Weights of a small self-supervised image encoder.
Model: 1.26M parameters, 32-pixel images, depths [3, 3, 3], widths [96, 144, 208].
Training: soap at rate 0.0015, 5400 steps, batches of 128.
Rows from block 3, named by matrix and row number. Rows with one number belong to one channel. Each number is 500 + 40 x the weight over its row's rms, rounded and kept within 0 to 999. All counts start at 0. Numbers have three digits each. After the name is the row's rms in percent of the matrix's.
# convs1: grouped (18 groups) 3x3 conv, stride 2 (model.blocks.3.convs.1.weight, 144x8x3x3), inputs within the group 0-7, a 3x3 kernel for each
# convs2: expand pointwise conv (model.blocks.3.convs.2.weight, 144x144x1x1, transposed), outputs 0-71
convs1.102 095:496483483495491479519551480427511560495568444499499536514462457474502511467509485477496460579538587519499449566475449452441521500409486468548560600476475495525555470567550505540479535479510487459488515491456421510493
convs1.106 129:507492496520472550510616481502504449561472505532514499478513470551406579470568470502518510510436520494514474538471515437546489521409514502482515523446498475482508428587456567426535476527467483501472548497472550490505
convs1.107 110:566516491544519574467447462477568451476444479495451510530518479532462488493501501535519536477450500491533454464432494440492415514512609492531507470479409498545528493458520428496470481532569473461546459480489504450560
convs1.108 087:480484507526492523516508526481535501484501484510502517466516474471555400497504474531507559560510527524500481479455551510491556529465440398562456563540417520450473539593554502537486487493449457488447452446570506560527
convs1.109 081:504524525522494527535521546528574454589480470481541538446497548569485616553521559556523552588490567495492501506524562471542530452474505515504532496516523493460470495520475454490545503534555475443513532472551544457465
convs1.110 106:479514486476514484472568531424526515511492462528529508467473509461589479470460491495481466485558441488529502512534465486572616511423425546521463490523541470474522524574528520501441482430518542454501560546534506440464
convs1.111 091:482554526500526566517524498465490554545534494504568498486496476509515482536492547510517439541471494521568497525470418484467408478476480541451528459471487501410547502485437400420408457457495502497483561513509467501468
convs1.113 120:504512481490550502546633407510529545571442542435559438460488487453567497505537476464493505455545495569467452449551495538496442472475522472517501506490474506443518504481478460471483465532468530442482499480558493519461
convs1.115 083:443506450503514479509478464432489510466469543471508495468404472511514464436529451373528491537535542473576507438501475503565488518489438514462515547474466541582486539523469487492523544561553490509473546475535538447491
convs1.120 099:481472582494520490575511520466460491521540490472588473532541462545438510462562479436461524467520482462576474470470475422583558519453444531530468507541538459477503446485493452504480484496526473515551452543465465464441
convs1.121 087:488447493534471543563468461513491485448554547486561555451483633533543567547505474500441446548488538567508483464504543486492443538492480484470494528480441529556506488448540537575490542467456529518490530518485554490495
convs1.123 099:527453478498477460510524508540510452478527524486503475490496460450414445510532505512404460562545508562572466502512541557567526542503503480511489471538539520499387467451509441498453558453445507563548537491522492534551
convs1.125 111:464493458501427456518505495433483516465431452486482464465515534526548451518523515452434439552510588501545520516453432497443447510523517569594555496481471497465509520460451536473513493523509479435463519435440518531469
convs1.126 089:470445544454400557465495505519476538486468547496556523456479520521476455531431491512459550532491568470512571454445499440460506504454590486504473499459525479481511530526500486496493503513549447468528458463513426537606
convs1.127 100:513451482514470478544432516527521464550467497509539484540547498474524502495507512502531500475489490503492484483478507412553469415561469517478489523496485519464524541522541493468542521512473498447519552342591541417567
convs1.128 103:586525456536494509556509385517464524573497435487530483545521480484440441493481456501510546525392523512538525590568460499484501545493502470488527576519473516531533490519538542503516512468473564533531547512479501547491
convs1.129 095:478448464528515502550519490507460497566498478566605506511516534514571435455531474508515429575532573516489503483456463466494452468492507441568509447576497468584490564544551454483535503473478522499481488558530492481508
convs1.130 082:547518524454423478548509456511483525575495514534480481450477553493489540486473502437500462585511464575592554526565508502519549452470492521443592462468580551499544494494425469497479505491523523478520496502450450504496
convs1.131 096:484578514513577540579495497544538514531524557552554567459447496526456461478519557542551451464490513503540535475418461509520563475475516480490507602482513540506445483526460529486484523473516487486458491579420497487472
convs2.102 109:549521488480507521557452427520487436548456478470523523474401516489477507494477480517518486499484534477475481526512477545523496524514532494473431431463495510514489517462499438414485550562440539517600495415446435456468
convs2.106 109:519559528482504513471470541481538435534531514522547548541538507535519450454480448460565449474528428477495529539430422503484449577492488534544563503496468413502511501507471501445559484392489516541526539504533474445505
convs2.107 096:563445549542517512502469483491495522516440429555452503431528549486492572520501502527515455524410523494491444535517533481521497500543512513496489505501490438500535503524492497430500529542446599483455459503507498519482
convs2.108 099:453557493517513502439570561527506497528459437514461507440504551508467486559541557478440535428526455484598513484524509502493460502477524556512500540560441478443461524464428471521497514430518497482514391509503431458492
convs2.109 092:524490512517404435448527473469514572520464460535438507413529417594492504479465482451433503472508506501453486464511497540573598494514501582546496493529422488466452531464459519529509509508517557441493505495421537478450
convs2.110 098:588507579503468475491467541578504494554535526543506401445462465481553460457468505572462449507435472508488427469532500556516520516526434469464446467527479524519517524579460496499498524457514597537457529436591514556519
convs2.111 113:444517475475458469540480545474536448599484479584463537556434447487484571598555500537490457503535517474483526491644455530475489532494527476512465460537446539501508502463528446463522441479505508486531531566546432473536
convs2.113 107:467465506534504439544510532491468503504534511498546456517566531457475492487513423464497533466566455428507467503384488509585499533454522550479477517500480487431446575545515439480568463435430508463498532465464556541498
convs2.115 095:507467517545439535535479477469490385478483503471580469454493592498474481572461466509457509578505481547413447512491486440489489441501510458493522443503584513517538554481473475448494481499453461525516512550524490463526
convs2.120 098:585577468498495515505520436478534506532611497376495525479500492525472474453514525533427505510504552502520524479438489524474433525502443464579497506468498522511518484463492483506541509545504568539482520469518484482419
convs2.121 110:513411473479514519471543512520527452540469557469504532479507544505408588518525557475533467510461472542553506521438524415501439446490479464397483510527513478515469503459551495466472560517512527481600554538483481490518
convs2.123 099:453537531521540503482507422491502522459546525536526475490507504545452420528418461517494539510534529437446447470481522496564446548537561519428492576554453453509475493507512577477431497541498464505472419461471485530501
convs2.125 119:533473464518496489509456441558409546544407481598438533480461455496491521606512542500461443559459515481485476440583551532576488525545562495526528540431568500457430525501463494448496476485473481503505536508523434480543
convs2.126 098:495471419536523575482500503513480537575532462507465491512441495507442555486500544500433553510461449474453485519513547554452541504525510470530516487514490439479570488496553500518568472480553449461474505472386507555528
convs2.127 101:484496531502495489495517412450495573480465508496565510587510493504455504516480509476553514556443474515489451491590478569537502537464575485538502548506483488474513529518459459477559517497570430398467442491484506593532
convs2.128 104:447499396487494497524521517473485534537555573481503538495525536475469500462573557522481523440530505521478454499492477442499437459470530559498486501546536487483582521523555518462520577432553501507503535524484461523461
convs2.129 087:507496484541477431459599526458466536557486553501487543500482445511491447476449459482552536482480486478461581498493506500481476461557541510445453543477508441517522517484598511540571425538549532493451497479571524523453
convs2.130 095:465437507511454464504494584538501482461435487441529506440482561510511469487571498483468540449523512533554514459512451518510448504433421471543474413456493467481427511475473545457475500522551468446509493563484475522479
convs2.131 098:468497432460471533526517560493469476514493478506455475520520491456504530394532510499504526476476535473539483509523479531509470542459523558466474432440489477486514455542519554502522541511485534477457550610561476429558