From a checkpoint of a small self-supervised image encoder.
Model: 1.26M parameters, arch regnet, activation silu.
Data: 203450 training examples, 3.4 epochs.
Rows from block 5 of a small self-supervised image encoder, named by matrix and row number. Rows with one number belong to one channel. Each number is 500 + 40 x the weight over its row's rms, rounded and kept within 0 to 999. All counts start at 0. Numbers have three digits each.
After each channel's rows are labels from the 100 images, of 14976, where the channel reaches its highest value: "responds to" is what is common among them. Only what is clearly more common there than usual is listed. The data: aerial photos of the United States (SatlasPretrain). In brackets: how many of the 100.
# convs1: grouped (18 groups) 3x3 conv (model.blocks.5.convs.1.weight, 144x8x3x3), inputs within the group 0-7, a 3x3 kernel for each
# convs2: expand pointwise conv (model.blocks.5.convs.2.weight, 144x144x1x1, transposed), outputs 0-143

convs1.57:476483511509584598530577448491476431494536541497414439534488482482524530513541467418494510481532509454467464445508476418562514478474443508546490451504487486529563479533468581462493536503461536490461482557492499491481
convs2.57:493489473472524532503527486450459536483526469518496457452569493512504522493497511499475491487493551513489564558560493447473509531465523500465571496536537493470584448519497601539505494464553524502480479550469492477595533386482574481505496506466480470400541498508508507536533491519421508538520553502430467505482509543511501498569560461619534499537463504564506485533582502539537513487425500502505456567459423570436486520494499575537511
responds to: crop field (27)

convs1.5:504353509431444443440516463548459516549547529472508512461545467473474470552459496511533468497548522528533475502498511502522468515506530447509439493556556509451510477573510466513535542467599500493483519516539522556543
convs2.5:490515414510473515517427602571427501510470507527501506520483488501465544540588560492495457458501521527541450552520451507485445495520427511479467524517498470455537455459491476533549469522447548536473532503547546401581437469518435497499472487444451501443389451490449504461478491503494403505528463524525451482478519495510487508444500473511546429578445516513538426496502497532555544500454516518490477448454507573479521495532514507448522
responds to: crop field (32)

convs1.96:490493488510481504497473475535545433460465509490465535543514499552493481574525522484493519467546553470513499523459494398491502549504485602446494548450458525461485475487512415436476487476499468552528550584515508589582
convs2.96:494519522469535533512518511489483469561403574496500477457539438503529469537505531448529577506486488434514444572480526570533519521515497447476460485505479409449477487449475494508546536498541544500479485469508549544482561487473566475422531542485437497463425482560432512463466446439479486426495480508459537497500530524497505487478481488493506485488485509567522564544608533478488483534536423589493530496542513604532507480564454504564455
responds to: building (68)

convs1.63:532519519463422428578556509531609442476479466514573457507487435498490444535482462486485461510546480435515480551492449467472487534529483432495472527498490512516501459511525422551518502509421535509567512491511439464516
convs2.63:471507571461500497479474518521485475494481547472544417621569514498528565543492467452507441520511460550492523492512510518535524498541516470460480482504452486481482515542483515492581525486590439572493500477470507522482422475493564532425500495499485447520449497488424424560510506519513520537493624497567531509455540486488479468459488521577460588463495500532560531576458477470503542527507487463535536534509413431492493512517451471543547
responds to: crop field (25)

convs1.14:518491534485516532436546541522460487581507542512524490500410545464456539556422484528481529511487470487515526471450503471452558482433505496484574497444454515477490499519548439496469422439407553497534535458492485439468
convs2.14:441509457532456502468541531569539506538512492502479510550509418527561519508476497456442527536514394474515475517538504521462456493507558520486512562535500478458548533515511518489513521448615420481527440426490509526470444487534511455473493431556569536538500500452490494476481514444530550452474512504536490443480519488516508463421505481451497555451485547545403585507550482561469553523551553460435519553540520506458542563500511441504539
responds to: crop field (30)

convs1.62:463482541539541487542508490457466453539580534477565512477458466477515540494520528491523479455487452456538455447477535532488478491509454498455494545471505484424482473442524567557546521477472554480636435444480551529506
convs2.62:511491561473472499462536490512484499460524488546548517407573521480527484457454509511483526484458472486537559506472396569542495533512491485526527552465541537492562505456498524499525483502587490499502521522561602451513497499506525496451485456516518508531543501489477503492477557530559472481545471450529450481443542499380504477467561505498523492469575502477471577583479548423413469487435439461602490500577522524508541557495493502502542
responds to: crop field (29)

convs1.126:513419558499494572496519543441511493483481443456499495514547507530489570483521513455461436530549534462539430485553577554499504454486514506565509468553442454556512464496499460499513594549510569514492467508487513576526
convs2.126:463538459509541532475514528475535559563488553543465537480448533482529519514528483482452545554490448489507541518456454475455521474431472580487515501500488499545468527548470466489517543467511519509464487623472598505600483529475500490442548518427429458464437497501449475449450548476534516518521570434520523509490506473545446545465505427519500527552502514491502522540581489503474395526565503480437435479436569510450488527480470507498519
responds to: crop field (26)

convs1.38:489483502593464474497536542520511462554406472519521531490529476484455466467487555445391487488506498569485473486501540455494416453418522439462483434510550516535549469484494488500552486558468488556545549496486514494468
convs2.38:548453473459526502464501489496470538464510475477493474455562531584556509477489486458477537498528528488540578517414453483514538576473511485546448543516494571527556518493508572561544527508469353445432529437453520503541467473474504539466573494468468485537457491477532504491520549442492491534553555460489510495484527520554543488531473518486539516542589447484575472498416541509445502486538574502510540523484500549466448584540499501476504
responds to: crop field (27)

convs1.59:545567491491569516547488474498570508514548457456451441484505500520509435435476468492427486534553480512626522523570543490519506501434476530516491549471532467541451508460471529555486492464599527535493492485498504448498
convs2.59:502562522488561508454470480581489507414462526471519470587510590518462547470442447496490460483460486460466584452502503516490458516531503520553456419495489525464454524443469530613495502496517476490500509577475449434512443506533537531590493461488469528426430529507464563520552537507533496520526409513477505534525538492482518465483473516512509543519522558518479490454478550457480522489466443459598446453536469502459447509501476452488452
responds to: crop field (29)

convs1.47:489485512465553493441475507494499488568454436475543482498458473392591559383550514538548525483486502488513498551521440507502481513491457477513461450505509431514465473525515441570551446498503509551492453456453493491494
convs2.47:512443498523479525492574554556502463489507581487486519575539561571420488507447486516492523560507519515491509568452563517480489477506507547563464557522557463482581481515503468531505568513500455489467551467493481510584428509501512510529528494446543510567498485458515491471540503484508472458502548512539435518484422508600512429507520459560540504494580460498468509564420474539555452535498473493482464442502524400506560524456490535448478
responds to: crop field (27)

convs1.104:545465519555480534534575540482531550527484516465438531525494556530522509537431489515457483565540577466477454554517524573526501456542566471498491438541600489473563543480475529577500477516453478500500537545508472509460
convs2.104:496519497538476487475501450483516435474510451461469514543542435451555417464483443428466538512455519595482516478499496447500483538472508435600543422502490536476523511505541453522512510448600551502481539567532460444522543509549518470507486474540533524549521533487495415410502495534585481471483497576497478511524502442448520479463499477536512468482511510565523521479411507516498527534508429495446498553535491487539505455402477564541523
responds to: crop field (25)

convs1.120:433446519557394440452494445469497509496500490535440509533490531451455467479467537535552533459444512520474480530521544535530472486465527461512507458565473522395467465476547454491572456457520525513450487450466549492463
convs2.120:444536498500423556546554497546467487497477474520549510518505547505480464469436512505472506531584523539505454482507532427500550443439405450573539529463523513531484524513473519470557486468538477494470482557502444467518538554477467496538424564465529534562553444507430464555553494526574508493497530511524524466504547505431517441497489459503499479444500534379498522454458496507454499438463522541521455433482563421462534541499477440491526
responds to: building (78)

convs1.36:520501498501464460475490479481474474526469531550601578516464428475444461493488473481510428496424585514562526531412420442510474473491481535489470488501521562450461527520452494478468515535474489476501500540575532553533
convs2.36:516523450507492541547436519531514507505585459519564505485481543523492476460412495550509530533513470450513549533600525530511481456496524527460484492591522504560552529498528528489415467506527443449536555519494545548596563534537498538530422557529533571535522407466483514501483526447521438533482578465511544534567547495489540527506512497513547457560453485535510526442531492510459529460504530492475516497555473583432548508517539494456529
responds to: crop field (28)

convs1.81:520534526512597502478505448508481498497536498472454460526474512496614510457475450456463493496460504370469476498493564568506535539503517550569536539515511536539486453435481465528541537450536554449475530475494528517463
convs2.81:580506559425485532499456518525483581553443583486417499549493468501447443509505490550537510526590466459466513559533541482472500460514498523456506485529474505532517469537510537549536479456473579500476527520536485488501465486537442496575523488490529468531530542431479412537483531485537507500521473464509520466502518447532524585430503492525527467572523562500510487480541475439496485485455445514603504500581471548428459500592487521497430
responds to: crop field (27)