Weights of a small self-supervised image encoder.
Data: trained on aerial photos of the United States (SatlasPretrain), 203450 training examples.
Rows from block 3 of a small self-supervised image encoder, named by matrix and row number. Rows with one number belong to one channel. Each number is 500 + 50 x the weight over its row's rms, rounded and kept within 0 to 999. All counts start at 0. Numbers have three digits each.
After each channel's rows are labels from the 100 images, of 14976, where the channel reaches its highest value: "colour at peak" is the nearest of a few named colours to the mean colour under the peak. Only what is clearly more common there than usual is listed. The data: aerial photos of the United States (SatlasPretrain). In brackets: how many of the 100, against the usual share in percent.
# convs1: grouped (18 groups) 3x3 conv, stride 2 (model.blocks.3.convs.1.weight, 144x8x3x3), inputs within the group 0-7, a 3x3 kernel for each
# convs2: expand pointwise conv (model.blocks.3.convs.2.weight, 144x144x1x1, transposed), outputs 0-71

convs1.137:633422486460531488570443429562557535503496478451509516538495500470489541486432519518466525504539547519537526562430449419566363487507518542590440482473467501504514566499547449594549486470519530587561430501528424426553
convs2.137:567375434519441472495441572507561474457443535497493499491580509419472558557528478488491487532541412429457575429595509489493423554534516401528457504534468521543464429545536453527472497513520484393477523639468540451569
colour at peak: black (26 vs 9.7)

convs1.15:495591541413546531453529547501506492483535496510533407489492521531481529563435503350432567478505521422583501522491480473539389551561533573556535492457479498438529411482509404451515412522545487509541507556516494532402
convs2.15:488428518544570504553363510469566459519518485443490410510612520523576453449537464485570452511495507466554439522522495587540538397509534468485438514492438503554528504500484493632586512511500514452537489524564554531396
colour at peak: black (35 vs 9.7)

convs1.103:465467480455594390442532568534469504501550541483528577538581558464505442483432511565551551463389597517543553525500415543416445484440431557541556542556541561525430482493511524482402430539524482522484491478486495465508
convs2.103:518445409449501533528497451525451513579476436476558491462480443439514439444481507425487512463513521496515466485521486467569518523397482376481534426357524484469483494380532482389445563490479541537504590543506511380502
colour at peak: black (32 vs 9.7)

convs1.116:535589536438585513497575512453489556435448536408463449505462436540538440552492517489454455434526501518438477520523503563528463540544558431539494401509489446449522458501510433496650412546510412497504408537454487502455
convs2.116:513524480498463593491548504450462360563407489523471491524537530502518494501532393500505442548441391551430484554494453412412577481556496482503556524494481446557446439399486427579526460543466523525534539553509451503440
colour at peak: black (29 vs 9.7)

convs1.114:555497562481520568516559531544489423512552427488490441517474530478515484563505498576564461575582549581509541523404464418439441486408457587476515557558412531502503502503564561580546493424490493571551498477577447519555
convs2.114:491490484550452522341481539458534554487522480488508504479515399497537399470513609455436495439523523486450425532428514599465523439536475597546471568520438433528468472424486441480464461523537425470370530482496533488532
colour at peak: black (32 vs 9.7)

convs1.105:450473518445534455525513499526576456549499430516385462564536475515535488519495538437449537534515541446480486543580545595569618531557614457484446426533456483495470506562518601464586503512541545458452501524525457559586
convs2.105:463511554554497539561486520557520530483541532551547469420469573475608510448479496403518572536487435494485483485526496556571487532461534397481451514527557565496420527454481577499575497593497510423513443479562447485459
colour at peak: black (30 vs 9.7)

convs1.59:469509547480523551487577589406425433470446392481506534489459461482481564497582605498528477486502517412454395532491482481542495476487507439431442524537410619512590512521452490574473530514572490519499495531479441434468
convs2.59:512517441499530461577608497585527495432461495462445492412479452489514417487564499472480496450554491476488400446591483433490562520539505474489546522463495659491455481448460392539498475452504421444508438567582401480447
colour at peak: black (43 vs 9.7)

convs1.11:494505515595547552582522531476465406447542494538376506474497402485519458593484527570457559511520423439487435464514568462498487497565537515491387494509546590534466498458491482468505501421480418564443450498488433412525
convs2.11:442406484507482488534492466405511467502451496451543487550437517472457527487545531507478502437503312485458581481478442513500538407499440526542426477486531530572451412471508448545602425451548482441577542429431505539522
colour at peak: white (36 vs 1.6)

convs1.26:472459515456518417496401476514491518496546594530547630512555621476548515545608508500442503511518503516545462503484484598512508465591449511431484517564510570563518509430407565557514464491467482441441560550487499495429
convs2.26:547561448472467484570524529472528458526410529449484479523558483451464493608458472481478478475467468505448512444573521442540440504507555525457543463570509504473507515577481472489507479515423458605503428555440478391516
colour at peak: black (49 vs 9.7)

convs1.75:544485459527598479560525461394557520456572544496516526596519458580567539499550533371479520458448459484496569530401531508430459437500454535474562583540594414487492482508499540564576488501437486448476505485450481466503
convs2.75:556541550416467511578407528482497582426506469529423419515545460417473531518480502532529544422556517412492464424481501618508533454543514580526465452501478440417530575513552473484435491464482510432514470443475401468467
colour at peak: black (37 vs 9.7)

convs1.104:503586489549452461503540581474521559495458559490535538520524496494492549493511500464474420504526563493456509441494387553606536467495435500565467527534530483404398487453432480581566400568412506560526543515501389529531
convs2.104:584553482492544508480463489582530547465413484515431544564521523488568547602469547561492532487510534581540461507518380562540502529466531535489485572535481527436605412491517501586520449586498568513463500498593468536514
colour at peak: black (34 vs 9.7)

convs1.42:468466468504445485474473517560447403520398490490487479526475465498548531502422437482529508499520559322507650478477509483574500524475476489514471461459570550508627478495502453489510495461481512521486562470576444578586
convs2.42:548530477515438435549401524537529459411500445466393419516464575534505474454515513518430444487552463572509487530441431395543467573455493511521487403546472512472484571514510519617416482482470548539535492502519542517549
colour at peak: black (35 vs 9.7)

convs1.118:591460439535544503573478497546512525527502509537530498486447467441573457475536499516488500523443462545480544527493484543517622485377491488442449441479471565572512489555526537361579532569563544564587490460456392482467
convs2.118:497556572585526523539591486534509464551390513449460490507544507487515538475400552458496570486394479506629515473488462587520475549444517523533444631449647476541563616445534492515599481498497483556531517524458537569587
colour at peak: black (32 vs 9.7)

convs1.51:527550418437506566525511567542469427491439529531487490468410511450407495564507489489425459403500438468523473437469574576480454486476471503480571470525504540517391511508415523475447483467646579499457438483577509519531
convs2.51:486461542499453528621551484413511521457524470405452474508523385560506550505556527518453547519549505428487569499550469524587480486465481438468508456478553492652500458560526429480484498493514464538510479486544574525444
colour at peak: black (26 vs 9.7)

convs1.119:537439484441530498426507448660442548395529559519497493495519592553487506461538476561551489509472498460474533552501465604532466511397552472498519516596513509518491532513516426491510470486415438478450392478522524478394
convs2.119:483594525427515623521447526505545483604560468506381585485583426462499562495563542555494553509498508414490543502516576464598496446526478454584552550511549423519545503453488513534516422461435493540511483566507518532387
colour at peak: black (25 vs 9.7)

convs1.49:472659503483425522477492481474540500482502498481521513480605493422493544540442469481467491514559432491389479626523521467430449497595462580526476536455442475507474496435486495495576417451487503547444442514459395534474
convs2.49:504411547521416522488551580618427499450517551560589486518573493510570534561587488496464436569426465434529445540537497541528481528533471445471545577547575455490549467553491437541579475531518491524554539499572517413544
colour at peak: black (28 vs 9.7)

convs1.79:526473558545474589467527507482419545521503469525510528549520483542419581566548571532481518441525527409536460520566499448476485528428488540613565546435525531471503485580509497549534538399552555583432508497450390414479
convs2.79:560448545423463528401484534496559448433464463538473564462619552442497500487510510417544539564596472449562449424511543527467448498397482484446569459593447387473465453539507586399538481540587457359453417473480526495484
colour at peak: black (34 vs 9.7)

convs1.16:586555514440504581523432439468465496431522450489484510492577595534549604448413392507530600559523563483456456516473493558499410496462411544535506484497458611524516503454473511483528465437407494498562509500514507518446
convs2.16:590454507478460462463535424457481487449496393440535530434504453487575481518442554500499483509510450550513511439586530559507466539500505472469470444508459476444514565495443527516508454495561506482479447615445535494597
colour at peak: black (26 vs 9.7)

convs1.112:475540464425440495577516547540442389455473410456474413518484523571464458517529458572536454453538513519580479562552515513474538476499474485546511469605574455660491482489492493537528518548604448550459427533459494504506
convs2.112:639523520535581441499393522436459518478480454565490520602534532454492508515499542560510441501471541568448536509534450574477534504561450562509547464655437515566511490526489557633492565402590520522497523470538563541576
colour at peak: black (44 vs 9.7)

convs1.38:567578522489493521482472548498622564550509607535568549503534422534474464505457498569513586462579584499518505462595578496414568461499455512490554492536427558471528527496469449485445509505522547441537569490396450560493
convs2.38:490513466459458476482457503594498467468507479508504532544490576513456470480513447444496500441527379498519561455554445492473552459612412530447555422534516543471435456536503458522524490478580450547507408521468491455503
colour at peak: black (40 vs 9.7)

convs1.122:560447547587521513483587515484482473432572483549523513484496513524585542467559509572535499534477443552517479422552408465503503559371528549582453446534439542487445496451434499516578441567472504425565522565473458583458
convs2.122:516492550474511481575446547542525588535456564532506594544514462455496569510521494470505407508566470416492452493489475469567459462488571391478555454593558398550514568567472504460576466471367491498415504525535579564512
colour at peak: black (30 vs 9.7)

convs1.141:525541565560500593478560479449464474463497482477487527529544533480518550423449518506544486592515597535572547531567519481460540502571513457483503586452422529504440572549478507468590587591525445505439413399415468480485
convs2.141:585554577490513507563460499461508514442606492514529436521524511578481551477480531505485456476517571505542496518345510501551453460496458491575444561525495560530519575547462582563498472472579548520556539596508496509602
colour at peak: black (32 vs 9.7)

convs1.117:524545512576598552631480376510501562443497502422499516539452513530555493531476528436533453484490393579451503409461478568517533474475485474545505452400506557475564421522471475471496525553468437524487473466537405488557
convs2.117:470475543576548445539507480572583416571439442488362450554462456476485535462470572520417529508533531497603538499572497478473576521478506525498442458434444505515481601555485591465469437507514518418596488503421527515571
colour at peak: black (50 vs 9.7)

convs1.96:468465447541556416503435555471581516501417533582488498522474607516472457490425541518502513424481507426439571536467563440413476546501484483501556489405548502580619459494439548511463524589535505513494590544508559471511
convs2.96:620538493481483600501524569465550516485504533482483479532506442440454402538610528551511426454418448426458436443638562490468531449461528472556475522510564481515496607415468483405498489458509447522519520500426455533462
colour at peak: black (41 vs 9.7)

convs1.92:411522471519578381478407564440509424482443507478510491645416499489538562488453570509444409502521452428489518499512507481550486580550421549534484474436484572514510446505448487500507522458524587498499472530414528442501
convs2.92:479501490486466472486377384507414454475487443543470527492520451519482386609567406521490475467515544543533494487477580553538450456479547511481495597515451439470529488523421527542518474445546419540486475538529464523419
colour at peak: black (25 vs 9.7)

convs1.124:464438515427474590475535597527506500571399506481416501491507497515490493463421412583549477519473405458454502489479461517356410530390479561479499551551476545565483495501440527530505477457557478482570444469545456506511
convs2.124:508496469490495524456445525436667586454391455436472514533445508491558435567516496536548593521567419523498471483572514547580537472543488465460503474414510523508478502470514532559378440454546425465496430533502488530537
colour at peak: black (61 vs 9.7)